python train.py --spec_augment=false --win_length=400 --mlp_ratio=2 --widths=[64, 128, 256] --beta2=0.999 --max_precond_dim=1024 --epochs=149.9 --weight_decay=0.1
Rows from block 7 of a small sound classifier, named by matrix and row number. Rows with one number belong to one neuron. Each number is 500 + 50 x the weight over its row's rms, rounded and kept within 0 to 999. All counts start at 0. Numbers have three digits each. After the name is the row's rms in percent of the matrix's.
Before each neuron's rows are labels from the 100 clips, of 14976, where the neuron reaches its largest size: "peak in band" is the frequency band that holds the peak. Only what is clearly more common there than usual is listed. The data: read English sentences (LibriTTS-R).
# gate: MLP gate (model.blocks.7.mlp.gate.weight, 256x128), inputs 0-127
# fc1: MLP up (model.blocks.7.mlp.fc1.weight, 256x128), inputs 0-127
# fc2: MLP down (model.blocks.7.mlp.fc2.weight, 128x256, transposed), outputs 0-127

peak in band: 0 to 250 Hz; 250 to 500 Hz
gate.157 096:436488493548370420530498538474470513543638582531497475464532525483480477503520463527478446533494466560441469493474519427429391559550478526531541476528420534478444422567566491429529551499504477435470465507468510602508515510491413537536501445501393484591534514390525430487530402452501569516465394471520497496473437517501552614526537469524546414534525532520505576559486502485385481443532
fc1.157 095:575434475470461548452630476582577634511415565460432498516528467454515496468521469519522523440467416460548566422543434558589541615431446484502501459472540480480460488560514515421517479556524524561483478596621586502430456431531546472499523479455467543479521540528538518475577482551481487543494489450516454459461501452516469442553389526511411460495539500429480567549541548527481464561467
fc2.157 096:442596440431592539457465491559428550503510526503472480468509560527481486495418525404569571518521568431525598452508515559468492448502496519556537444486514481498468520586456478434515482508416549515516470504419417487541548576457376498474508457394542507530524525519490423514472445498569534447449585444510442597454474497559490536443460534516502390485507600555429541520477397465577534532435

peak in band: 500 to 1000 Hz
gate.135 111:556567562410525478498471595457502526453497474506472562552420441504436515407511481443535414534457468382428531528537524464426495503536409425545569555386465525554566371516517571483482491459563527440452449504572532443504452524481485528523479507465544530499497424423435575524420487474516505435454491491433480434524494514601565513502529457572542553585487538528530564561509476570451536453529
fc1.135 108:474562422522515474448487545573520559532446553595484547539486463551486514402417465523453479606462475413567526507483489511500642450521491389522581501518547457500519497518563521489456426452513536586561604544520426474463405473558469577478476543516479490543509427440458471515471572504552530428543498446436479505481454520533560475572504490475415472551452614524539501547525530474445579413541
fc2.135 111:569480422517499456428463544508472471481555503561484533497492585500468647460427530432520507543521485514479558444426499589508529570495564461510457496405329450508395545474499559448617484538484461560491566552494564502561498473530493446447438411545443499598426529546514452434491457514519458500487522448442564480465445452450522479538563600495518562510569566546480463464491527465491513477480

peak in band: 250 to 500 Hz
gate.129 100:464494470443543422523522557436492600466529423525408573516476516505480476500464387484509484497531462488429461488573546549421531464447530434442459586535545483472477429553516506542441566485537437444438438412535496473490497500580594497458549520537458392566466498443478540549509497517417540384492491400490519479515550428581501487466492411520442517463614462491609454548432503444512488554491
fc1.129 101:506507527539494550469422541518503462445485543438437511519475433494453439424404512504439428481499524433475461567581515521460459466520445574511436560586468471586494445501567430520598436497536424516457439381484506470542433544496524530429493454553552479569483572535505500512541493604506539430472480570533502526579483589522500506487417543525398509537459363487561419420510554563467502503462
fc2.129 101:548512494461487490478507517469481494572424541521526481582519448561458445450529443489439456446495412518464597543401585546510493472533437430434443438463542415482506453559446581561456510414493597438521429480574546424490529532492474474444389444516441526482446563570522589520476525437541475520502494492484491469460543438477449541461553434532529585537364402399545487509488497491529452495489

peak in band: 2000 to 4000 Hz
gate.196 096:484512365519571498483414483484494537476551491467600512526461393531499466485460497465513580596476509534541486542497470538530514407532423493488470464415450509467504537510397466487475477534569501565536454443476486557517507605528424448506519535529513579506501569399525440493506592533531512531451513578554426467343566603449475490432494374440452449508466499485456573479498448530527491503496
fc1.196 102:481471472455457435510528426475513559549529548515495550461572485471503569407559493592540497449544489515498478557491446395499499500501489464496515568542477467404497526405573474520441587553516457489573633549513444467501456479504425480516425448562477521530497420578506562488482598628485520609523485413551497496511565429547487472547458531565546449528414495561501447514513448618465459497552
fc2.196 099:568438551523482416475580497543529503507485422516454522530443526514440506592485562527502458461486457493427574521479542344472477429500433571497515497459506475435564427516506459578513489496514515417515482560531553443501504577492541474540546461514494430527515565447417449380603493530474435597385527519514542432550521498459540490587461534484582510475515456517457479474504610549429437564557

peak in band: 250 to 500 Hz
gate.99 106:536421450464542540596554407529519587521464575509460536551455515485497502491421507507439469533571628510433436489478512465519508410523507502444510492578471468626471525457479457460541490503497501515567489407402498580514410558535493580539507464510585382468482464502588469478492460414503487468556402525451497468441498550518556485495423452455452579473492408460550526500492549527580457430501
fc1.99 107:396612548451485401526472542540515567442530570439536483533522523478411555473529489537534508568465548485518567493349472476591472466555442500567454491534542560457478447422557453539505552455488562466436564467416593436552576497399511467434525474478504573448466570554514525543562514539490491460524492464426491483497479502458447590489437478496517468560488501492462516462586551456392520532562
fc2.99 108:509399475434470506535457519507462492551509509418489481506504477474513497462480442495471553596594525460537559528410462453399565589410475504506461484489531452416413424507454493586445509521445511432529570531527526445460493468613507545492515458568514460519566446487403414559499532569478480581532509442539490505569534534421400595562615498476481532521588532495528434505466489589492512561500

peak in band: 500 to 1000 Hz
gate.150 097:466564553468534488484524494523642428455492591463445511537598512616494441545547490577461482469575460528450452438537470524528487533541448466554496524517451510537484436581460464534490500515499410463461554476428538497508511531498493509618538493599485588473555498518467507541458500429466470444463472406584537512421405468469488473493390549517446446454539353499444541436444500473464491473438
fc1.150 099:460529510522495513598422403495477510459574468520623554603541477469520494514509500479513520486557503536475524617512447457510529519457420422517454540500611531510472371530472498462524469481485521460467567490428504512522511459399499520604470489604493485522488575470532589449420561540554538454404484368486478427456452483494480533538495498489490511599457489554415564492432465494408470490481
fc2.150 096:401489461388495474606541493457467462424489475505420482501501481535585506502473562440483510470499490523448474468517539432488398512430507545467413468549436624481408477493494447541475508536420510405528518607582529418540589510408587523484492504517447447566611566498426561517482565487558477485493465495494505485452448486466544481438529501550579465444411511512593497511507430473534557477518

peak in band: 2000 to 4000 Hz
gate.95 099:599485476604508471500591494530469512496501475483530507566578558527546467488494449499421498446496487416511495569527451597445504457427509488493519486529492459495518397467489579480559460480486564599424647474527481527525503461483594478419481453502486502516433518419492525480519548602493452464516459472526479443479515520583553476608524433458368471576545426552480571492565490564571422460538
fc1.95 107:548473460584471490497514507473501518507536530527469477484522523476480487535445508458498614552482477583472517556438555506575533526478599503536446511473492491463443525378472546459491459468338581624461555442513439477542505418562498465403556501545522464453436501550410522487561490441543385447557545478660473502586448512528441498480472545502553584512497513475440498412495511476478535521482
fc2.95 102:428394490469482421417545548588529471617472452441475409438566494513511427428431517517535586508523464466435474462424500477540541488540498511521498598517497600403547497467530506563350503441569418505540490495564509536565529506498484488516569535456445471435558462388538515482535424501486611490469533495409475494448492482491464520490457521488606463552432503522493477474493530544462459515452

peak in band: 500 to 1000 Hz
gate.245 110:571493495443485534452513555563478560460450505549639463508545446471611492564606509456496540421503443529499525506531503424570517514504570519465448525578431438543513530592425587508500545485450590532494464604433512555473480502462582405487557505483561542558503442424454559546459431484500495469509455537507488446504450475497512503468504400554492429548470595445395447536493541432528465450532
fc1.245 116:454454446509481545552528516546551512467490568477481468497492523447515545521539477523507480445410431496474388536497371436430470443655556548538511540536492527522494497485484538546516478492409543485433563621445459463514510358485579518549471437511496544525532535453508551384548495522458481455474496468535486602413490503476565518451468524440563552592428564538462458464512428536497446418491
fc2.245 111:496567469413546494466434440545480475485470487565557596532497478484455491461370484512471464496562476556488459539521467594432488379546529437487526545431535397450444469514510472519430474441544494379525521546496597451557508462435524482479429478523587552486444457486554525510577528457469555467393538603490418515522446450499460467418559538545533489421407483465437433498477514448502505448489

peak in band: 500 to 1000 Hz
gate.213 106:494443483427455549414548494425512446397535519498514493521516474555488489573559471427480428464490531468463491452529405558505498545522442427461489521547505568478516536532480533425544442599517606519579455454505569554497512480506462457490403482417471392590517486526532502466582537543491519495396617446462443497461462465516513496517571544541491378545461514516458542520584468567445555467606
fc1.213 106:512470477493470497438488549558518474526518516471514451546554468511433568452518563516456513505465494417480474500453504365474489568521477482491369435581573555487436434474485411564578477496524355585532438495439497499525470537409542515516426428478522501502473518522477483457392553536530572483509558486408455468415554424450511616481511510492614537509534489580530435455564504528519541440487
fc2.213 101:488445564569479498448417532500554531479508465513516536588480491459461444534448554453519493532443435467506511487481508509469437471464531501437477543541436604588518490393535471504490516478506414476521493510444480456507496457528487447545450487490413518523547530529556602455569454549436414473632582474549600524466494512431461518622428504447506493500541393526466400514473552569541358439511

peak in band: 2000 to 4000 Hz
gate.79 091:491565505526430486472468546530511524407505479474453501470536561447431528417606493489481572472497484454458492464487418473446474558471523546526490424441529536533551489416464537485503486529597433373537440469565424398448418522505460549450528471506461497540501398430404473494454422547495421480559512516540476562597607445442492461514453539594490535476522535505600519508464469507378495512489
fc1.79 100:513485504469449370491530486468468450475525451463419475513449508461476542428515459503424500426473466403433565438554449486489552495543446504367420428384483459387509545476540477481555515513477564449565424469512457491563498468551471564482421482467407517568504438461460504489489421584475453578515520526601511547559575510440589411508495481483486465501540538526471521530494534369494510481500
fc2.79 101:433557471397520507524495473438550502601462511474506502589458405522583467474558423522418492498492431522508515525530563642488446509513517436566432505591546530528416585564521519528538591501430450543526477465512539465519419433540515446434493505504469534595555555457453533477525492528516550438525526448471505429536433463369487487516510465557504477587526595421443488446458523578529522521514

peak in band: 500 to 1000 Hz
gate.206 089:470447478422439415608486472484561378599500489550623536492472448505560537529568480545405493450551550562475520494570500519509464504543509552485491532483476453487505474535560428633549546456535511513549462531425480572447475534500469476459455462517405558508520563479454556516540416454400495457578564510456398448465468525584488449440489484599471480500580541530513484557550516479426532502512
fc1.206 094:483516530496443564442529523574474501438449476543535506546547442584481495490558504505450527486485513539555525509613650401539431546555439482495482450509518479580506499499427459571547583499374500543521504554469503532491583514550387473485513389658539504609487527402513561498558473544529479523495450508515480559500493589501581498427472512457555519521533439539530522536488562549517470483467
fc2.206 085:618521559470580423568376538507538530469505617565556503481545589538522486514548489451480503439509454420461511543468543548391471489468424527478493574433511478488508408424520476512514545515514476516452460472535525570489482460584516588511569515590460567494445513543523482528542484530484490450503437426446512494445524529538569471427506584481465488469370491520545497418387554541486513412450

peak in band: 500 to 1000 Hz
gate.47 093:521465459493573460494437477559424487474498569558501560534620481498457552490621529495510500537408430465439538446519508466539436470566487465520402509574487516531424494444535511566517552417547450488561584467503445478467408500475437530371471470527479552463499453576474474507409488527487487379465510524454542620453432544494466434472491396523553460494480609465442512506495469492495558548515
fc1.47 102:465456550479461458558552497529478519459518574472416458529551376506465444446530522514475610525503513442442536503541480480463528472527578616466504519456440512569572487447498565579533456509547509395480469504575605479466506508389467477520618616539467543454561498436544485546435438516510528470545508547543574523522548581621506547466500465601464557551548550489476510442507468529518534453468
fc2.47 101:456469442591571466550495609594513486404569449451507493489576513494497537430512418471516538404452505588498571465488529498556486463521550511586437458489488427521517522459452501491573502460450500540445469461582509523512479442496440515484523496585512506480495495568498433526582521520398449380507579498569459571470364488415490495523493442565529397472485534469503529550563550520405482555546

peak in band: 2000 to 4000 Hz
gate.104 089:551502538556433456584535512472476476528426451524433436568509496612567539471519408490480537504521518528411497467500515499557466586466554466516541488422383566450498461481523543464503612472478594579542550546558491509413445438496537537547534511454500457471468474442463433471466431497534486556458479538548497558532479515562500589486570581551522564473536439470444494413564424541482501637429
fc1.104 086:538561429515506493595423454459520521562540468470537428621485442489539520605481558489460559496547485546444476512507613491446471489440437507487485541507476560537471485470493555516454517549467517489578648544478447532429472437479499526604481516489448472523465529581496473522496507408458530530556395468454529439432633564524499557461421496491513489517430475497544563595483423426574478466466
fc2.104 083:550477489401538500570480541476451476505622523567441497406549573451478585624504421503549516452425549419546456572545485490500459481412475511507481471634573551436482507486457462515528452556419515554507563455504521446470537435504492461477526500505533525429443482455564562519517432539578427548505555432508578466565502459450541484452462557435521489473515462462449577509439453470603463553509

peak in band: 2000 to 4000 Hz
gate.202 102:544543517438524510404483472429520513535556427507527439491458520572550526482483508537519424536497550579458504449484463497491440444477410478574544501451547440545433430577537576526573605541480489437477455446496501454506386459495510501568487512452548441477393475474438479449449481534488500426539412511460538485463506521426373446506492563451462523476506440558462469578551539512506520323544
fc1.202 104:516511476472560465445415524473513508511577505440513447422548452528402515537495584495532550562545541578469536434463434540502428444509472467496543399491527504504544511536474498615574556494548531528561424473580511478565523527492541448464547477510574454505399398416462405513463456495445505480488599511509506552536468466542464474508550573527506484538411415508532374601477461456564533414549
fc2.202 104:541452519467485547450566484517526566481538510512466527444528470515483486498446465564426543592502619540491447398493514499442587519538533527566535429386590474581448511436467561491570558506486502485517554495543476499549477517512491483452491490525448483410532387411430475590524423504480544591498460532463468477480481572490610586504548482541397559482480412569595477561476495507528440448446

peak in band: 2000 to 4000 Hz
gate.224 096:474504384547551576519586560498532603524538416492473519405442518486528501475467454474477541534508563531592503468531496386530546497536506453503427603420528494534445368489522505509456549503468407478472460550556568469435481453430503521534444600537437515505465548496478485510496443500436501545411466502564442480566489466520487523552505465351465560494503498535544601519533475445450526594481
fc1.224 094:445470517467476487466504418468519515477497445508458540602544435485550436512495451437474530488508504441509467511537399498435423552382486576464555520467490513521523558459532430399586519477531478465504588522516494480463576572566475527462512496508581520440543411571466514411461492502456573451550443496453449546456539518569466479453612597557566458561489481479498420405431528514498586386502
fc2.224 100:576503565531492460441462485478483516523452553550427552501541495480501487580543401448407561468467485508490471505489486436511501381501486490500492463496564514465582500598419525493484608538571463569546556566520531460575474629571583538491497533518534583495500438525475467468485496546424546575558528520406499537504601578571577405489512446447510535579457424520512463533523574578500483466459