From a checkpoint of a small sound classifier: 2.64M parameters, depths [4, 7, 4].
Rows from block 11, named by matrix and row number. Rows with one number belong to one neuron. Each number is 500 + 50 x the weight over its row's rms, rounded and kept within 0 to 999. All counts start at 0. Numbers have three digits each. After the name is the row's rms in percent of the matrix's.
# gate: MLP gate (model.blocks.11.mlp.gate.weight, 512x256), inputs 0-85
# fc1: MLP up (model.blocks.11.mlp.fc1.weight, 512x256), inputs 0-85
# fc2: MLP down (model.blocks.11.mlp.fc2.weight, 256x512, transposed), outputs 0-85
gate.220 102:484436524518518490451583484548560421540441489429502538486618526504494487473475470459491437568451587460501625481437554460476586436529524564515497540443586533548585572435509573414437521467518408514426506462449487530550498533553427448567527432437614481563487508
fc1.220 100:552447547509464452546475466540435440514509541401423449412520451494472420450567420525429495408543537439473510458448474387578440572521476485497565498529510424512479502477443477574492545604513461423404469441526514482479542516467476490511492453502521543437475558
fc2.220 095:451451425448492483550543453474518455522446496453497485494444384486482519647579489534553491572426405394495500496455558470411518475609573458458472460498567590530556447548512461563544493514537496578525491586461570496448338508480497498550503467590516571457533455
gate.221 103:512490418511542533386546498595493482462422498504508521573556547532550523483449466516501515423486567526460511549514480440511480448568395481467439483460546544521505475506465505429496506584444532521489520455471604522381537517491467482505588492553519550514545521
fc1.221 105:586539581457460475484495511535494584540460429593624431494601474487456427462446540566414548493449531572452447440519546465576525574537521495498498526552537444510448481596533503429419539415456497419524479363452561568520420450624587490578487488552448471536439577
fc2.221 105:508476529533582450485509567504531577513495472467527552582503461470432586581528555578547519552474486509588469418398507512524480559462460446448450423504479405439471509493423466485501553503476375582383576608487571579472535549450483470510409584401495523582548432
gate.222 095:489569504514456501493580418533426335518452531473422533467491598492511506543535550492461568472452458584577536554588467517616423554476554500516512469509492555441437525469478443532551488587493502532445449572509546528464562490461501492453460425511403499491569542
fc1.222 103:552576479451478465529502483425623497476486448542548494548629481539494477479491448506507510518506516570500369558492498446541448557528446521514435557513552487437395481457368505400485398591487522488477435429509486558507453492557466393657450440507417469488482495
fc2.222 100:477586492487593412543438506501477545478497431482524487466432561491366465502509496393338536440449578400505461476623613484419539467576487439494428429494537475444422531576513448492565477481529469381489543615479530492551554441463511493423525397539525479524483490
gate.223 096:489503538538431532423473461582438438468458458465454539563456477496484591521473581477476542481564538553527563595593523477539513482550524546554397500537434497532533450582442473582538454555547504501505442525502568433519490531399537510533431506490537542501560489
fc1.223 093:458482519557487580570411477522548394421577507558471476457546462521452445517502473623481534524480536557481517501504488492528528466495400514509532507591449493482491572548587491471551523558416479508533463477515460523432481448497500515504518449515473594491475504
fc2.223 099:356478450569517449448532457457609451458459528681581469583482491541396517475487480546598453509597433451438527445519588485611512495474491491529484461539518461545631504483485536525513495483516477441447573599436394441485472495497479485586487442504535442440574572
gate.224 109:566483499498493483500516577494464504499530506528445459483553538514526447510575367466585519518524510576457470506526534478465498499492375460478588561526502530489462435561407467466517500538423447482524554391541522472429555434460517539583403535478505570417555531
fc1.224 105:505579458536388566508446420509475497483497431489481534496478404570521512462418531496516531533458495451505490490472427436498567513476485464510406503479472485537477467479437538468407547387551447472539469531579580495490515518409504508420475447438506495582579493
fc2.224 104:517520432559577558436440480533489449545443390457480483497429544462523459457394553506483531457596534489512467446523474535559558454454479466521465446463476622564500397442534414564484520475392521455540493428550534563544523560641526573431540459477492540388517458
gate.225 102:496517364469555515365508524510455527475496514508525440421418501476473495488403578468547570505547537539392514507506517507548571537443473492503559543517508543498468568553474554454562519518449523487470626505508515542480520555635597528610565458523485410593459457
fc1.225 105:471607510485478525540397456564420537471489484500426560434591476569489508582602513476497495505560504500613509464496447542561419522492560506545441439511509467491532546500484487532576423581534483458568483498431511505545553380448437486474526477446560442455499456
fc2.225 100:523479516457385486490473456486418501433503512479503490571462504445520428514453498457544479583436527469496576410612496490471433510460526513511445516521499469474518533494558475522472457501566486428440486579528475495495529483552448449494548464523438558489351563
gate.226 091:477452612439527434474545494443422454511555469507466520525556623645438487412428539472412504524484494456513554577448511488547517556438535546482486524558480481481433488523542505417537614456531490484504504583501442519419430477557356438571528541451479501499518575
fc1.226 094:519445451471489483319391543464496465402561521505512478452432509453407533569492498582479531526512440450594485467494555493431503376475514478540575570494550497511576495502436468524489526497570542484493477469531502514555489442653462459492569487481529402587484519
fc2.226 097:467573479539435561491489576481475463534526536536477512504521504575516564360600533533546562537492540510487543506399516504529464553458553437542446497638578560556550586491450408524489568558418462552563414501537413509489533529513471485511474487485525474530513490
gate.227 091:572448517452414501514559541459480493527522462542532457504607513569576607422517553473517488419539422413593576504449511467514541568461497487527513466535498465438499432508501499512434449482498556534448482540568518468566449445524452625442516497464409442482514555
fc1.227 088:549553479502505493511464573422512493489451457517458461537533435469452558444422526523487630472478476475538470468413501555545511505429489568530455485508540495497373419490548409492460411503450485562409498535400553480497482431420607504572522578455486491486520606
fc2.227 094:498550571496455464454470432491502542579496535493427437536470468501520520462500527516521462523498499555491516448449376621482537461511549475497505467389486486460602435465428533460525454533548583474472473496514496388521458574495450500496478462446612512472533508
gate.228 104:470549539388477526400467480465500519467452520486519512468528510545398560517538594537534563547612517514511559577507497525523496455349455446415522428418437420574457499516471551426379455456485547516503390479482416603496616533485436569554468551405455631515500494
fc1.228 104:444546553519533533499560511484520446515409443458415511520521510524403526588482580459559469550509411525443441462525474530441411489483450430453540431487465505417496457548655473557490554473543575488491440557576423504499539499588352503498530546594533579510535571
fc2.228 104:555531495671517516480582395518495496469571443577513468512485545497539534604509457459566498582507470485541482510443460601477545421465549411438555514530553540436495523525560529402519426488537484555508463547503480400519523556527456559519454490497436468424517583
gate.229 098:510554547477545537417476488481400622440516456428475495446451542462507503548503505617514500550475443546546584463528583594499538489409479492493467446457471487471539565513456532581473488471541506465505489518451531558514507502473600463547460480511584484594449568
fc1.229 102:525506447467540456467531407447499475423488512561580504526462540477539552545322569491451535426540564504588489513483523496496453524553470565590477547502511497494516416515489498405496482525446484529485431554440490496449529559539514470611430501494545531553556548
fc2.229 100:488543466497504580511525477603511483564429472497494482454508536425505531443463511534554482504471504443502464451445561534511511487405487524511586481434546434526482483466567487505373517450518451417445464400514535505549452563538564525493502443556372567499510576
gate.230 096:475592535488486561543553561510420613507538469531591522496590494475590492491468460440459501351493490403551561518497433521536495523495491540509450402455521427554501581444460527564496433632472528457502529553564518570485575492392431486550592620436468465508522458
fc1.230 092:532491521472466504502486430564511532467467497550524470450454494589427492520438653542517553527469533517488563496510553475469411461428456499519452505475456502493457536449544482471411501468516495629514562579426597540521496486513445529485430438495517613461542513
fc2.230 094:497426487580438581476585437440529574612521532570474545388396539446550479436581481429502439449525444491609519562503597460498514539479535561491426513496518511493516583487484517386538584523493567448508445384433661468501483445494535519528625418542574543443518508
gate.231 105:554520526454422532505508512531506466534435491471637466481474507449480524559525481480424528498530571443563511427529586530461467487488478522524461423545561440454498535530541484467459323447504488482501421324505474498502578506495468459495462529463450540463527527
fc1.231 104:489571511528543514521442540513452476559478493420510491505482609430558460487505477418480527492520510441490453564419500505484504482493470528543534607490505521447523457538506478476516543565576579499465487507430604404559480526527429442469454594555375484477485514
fc2.231 099:464594492480460479522512498438468407510498466508463518433433513468567485532495561508541442504462481607603431441459580444561514480543446506524388508507604549417592489561424493554585541459530509455473490473472450489479460518456481499505472484478474435519425535
gate.232 099:451524514478441496586612471524491474508518516549517442518477487381534517468521394576504430471499452520486553474542443499528553574493557520565491519424551501530523456516488571562561402478573458441424453504552443604429480552533480533591453497476391542590596509
fc1.232 096:531556531448411508575521458518468564440567442500485508456492533614531505466496500552600609442511521454580539483487545487513445456522478522437554474535494555566393395518492464547414593514396627630455506481457524452514575480457490474544468418489570433479473520
fc2.232 094:523552394471467506500452472471548473520511525529448441416560539497574435479419544546610565520537547505529420443453502485467454478557534495523536524499482557513539458511507500391455485418472417498366421407423504465353575463589535506490541534536447497493443462
gate.233 107:505545491525518555461463520461507460461521476473447540569518593498491512442501415442484484515479501452546452507475466446522443571420542535521456568543504578415425583645479535476523511549464498511505537492434515420552425469512537464492501431481471548456577474
fc1.233 109:485509593486524401452480569541557519439489542493502527498495510522458531478548613574553483473528406465544411493420426492476441476420480485481468603435494571453424370605472482479346485532456496526516464494483543436547465567477523508534491537495527482459525518
fc2.233 102:495515525493483484455506519520460580410515519461508546434434549526497430413568443470563488567471538486429483487465563486560493500471525553601455534466521456509444425537498602478449493544488557512497555548507529488506538431535589501484468541440465419554436502
gate.234 096:522453585553528439517541469508580426495531479469522386530610527560537433487587442507444550648429453506464530452510502508416422535431473540622461530473492528548486459560432492484530513504507544521425531403577556521539422530449439433471407416547540504497570594
fc1.234 098:550474610515518461537489430523496596540517523422590431501501507488567522513481491530488464512562508438571465475467439517463437466513523454461457531551488488506454517514610436481510579468504546470405504550543559547435489464473511539587396535479501441554494506
fc2.234 097:593466431450450476505428513502411486552497466509482566537488602541475404579452575519530404458554500466473470524543494467541549473540504512502510493515456514429488465464455490565466472485527438449503475483537517552449407655518546657472493565534482561533530499
gate.235 105:460492520470401504432473434474543437403461547472491490556419520520472476392531504410383528499530470459492573531509471531541536561506545568521514548419497485529479529546491395435447570463546435510490442551480532554485465428419489435516497461516520553435555525
fc1.235 108:485624446518466461479490571460472487381476515524486398513501531498451466468531555555435528505470488507498494534494542489533567482521546492497448529478559526501459436466493514562533480575528437483535444575444443504520555583573451502467463501559448518503399468
fc2.235 109:556493476452574483580538489446437557519393494469518457460488489422566318493551456504449482483543483491475554563579478532475543588532546500407501496481471483481484621526570556480573429393528522537436495531460514522433504464437476476490427538470466509459403450
gate.236 106:514505609607540486468540556438430566502542503539516567416487588392500501511436538496515453581453536434502468520489430603508518550608427502487485432471507418468451424490539471484549362513538572528484484521555497498464489499524497603608508538527456540562465468
fc1.236 104:516507485533520526510552518497486492447514486579408481480438620581498512451409602455471518495518589410536537434445406549461406475511492527538464548473484478429458434573568482446580424513497469546533565550584515505480533477435463537552499505480521520497520554
fc2.236 111:523464366473519550499520430510602529502514400479556516459563497500507421383458430480563477459529440516457459497635484573540514521481552486427462416501479501409482530568489530507398429555494502548544512526518436479503460526518505452473538527512467597449477425
gate.237 106:508534530502459503384502512434573429426473479486576446511498449461403506433576445491515520537450441481485428475565539504475532464550542493508456500462523511458479560565499480477516491589569579446452543448452474473533540544427495493441479489508524485482450502
fc1.237 109:479477464489537535498476509438531492501546497548460438427496475541436489459490523520486480443502587508473578501418531508419468438457458534491509573423583520544489457550559477541476440483622497490552500557454469429451466567489557482463510490547532441515525491
fc2.237 103:494458501386466540538526513556520498466522605517554602457353535529528490480567516430523556548595512394477531521495550483586460633515495444464504467549499551567496505523427489429543563475540518470546579609566515531421475497608514467512461460564456538534543648
gate.238 108:556548390530392429506422436541521569394497577485542509569561446412507339562535466604541423481392551486505500501467507484557574554543475495515465476437456453515501483434444505488522472601505475468411509633444514475551466562408407521508464523537572476578458514
fc1.238 104:493490550516465523629588444472463524499449514558571568491427522510474556512467525569590472453575539559465509508513504502623431424506525484440603489478573535553390499443525468494554506504538598436518455523545477495411451492507573426472461436564522560530468500
fc2.238 107:554560479402438513538579518506654550491485568510429557557583389549475493581502426478490605540489494483527478492563526559455438483518475509467599569484519479554542455499504534508470491540541548563500404451506475510507578504443465436516409535538503384464508593
gate.239 103:507413607477548512539504562572457426551498466624447469468460483518451475471547582405447492467514540584475497483574531525570347413544445530520529555485474497567481474557478537484534554544489467510494544450501538454459453512480646425545517499458508466455459459
fc1.239 103:518428589446554472452479519535525498434467448492501528473457434479435481411469491504424501552496439509473511552442399484501460463546548516461570573503466528598559441562515565486596455586548490475433512499559495438417473472520601474548509538419405452464467514
fc2.239 100:587420533463503450536539547554514488517482534565498500549517484592516509494462433586475446667527443503433511521627589416540527544492463450509469503495526476461540530457433493452473587558489525447543562507563496438491556500400551440510474427462516496475517447
gate.240 103:556510427519540490467466529598493513485456638539500498573548525507496485475513538489371432464432509362396542532516503541555511545518491565511513453481495499427473465451548484590470520514511559496466549522419564452448486554577601557389453452502554461446435504
fc1.240 104:562576473518411470472532549536537586536441439526472542520479457489451611462504483494493488460439488550426518471480498397504520535566442471435490439539481543522521491523517539540524496510484447449494570455532444491501492501551440429554545408399485453565562530
fc2.240 105:561548530505636423390416425497467462482408481468448564466435452509582517454557532462437502464359481431491476504556506539541438504443530621526520576466519517515575528454536524521469526594436454450489447424512453504464516512485452561402485434549423497478494550
gate.241 098:510506458407551531520500443591525484443545457465503529533492563520489443385447545533512539473438563454506513475524454453541374491469451527417428437486471477548465424527470563518489517533488473573545479458568525506491516439478524550531493528545535559432572569
fc1.241 098:509506523583483494481504452611399522591462517569403462457518547477578450481509470488526550432410467579450558465503445484533460555464449421461542470493421533538450500385487652389607440513576527562531503493499487524475476485450565522475525497492481499492501521
fc2.241 104:521520501556462537451534503503482556435383505555438397581524466490523544449458504472527479471467473545426462450584527551536460469550448570463467466489485505459472485463537468431563495514492344511563591420470524440446491464438458521506553524522594520496513462
gate.242 100:403546488489519504504528513548473511526481599485450438461455575400502451425433590435473515502536426416500583555460568481592544495483573445558536449531521516441491565426404501495581413575490504452469512475494389490487480542505461604512492449467455517373499444
fc1.242 097:546505474451492501515496431556433507424509439604446556492442433584454450545498523449524516461443620572460452528477572487512480543505454579465504548441578514433466429419498571531441453514427623478482515436388594510609426437561576581559490526403529599512551486
fc2.242 097:488447420466440507511540504561471413560454564481470608473543510516555517452546494401490540396549535526483462453571509563497514518472521493462441507531517450530583480501514511503407514434446523466614516521424411579551499497498517515519585529512500536545483484
gate.244 110:498502569472519482488481544410561500565548519657509496566482400539423450500554527430540542526454564550521392530500524484541506474617466521483515497466420558415428557519527446541525492586470534484519498462469466470491480570442504468458493489666512471503517466
fc1.244 105:461462433513475485490559480505470503428500415537508597450553523441410432480556532574524514533592433482448468537445485506493540553470459458531540539539445497583393518573496477489543600381571532512440515477468579504506506447506588605495433382540517491442533437
fc2.244 103:474473461543529561417578436539528480501546562511530551527478374509556553505605530494455501538507611469546539515503418477571499487553464507525483582543554440496447499474557497485491563473454583448481459530460499562433478504526562456556585457556619485449471533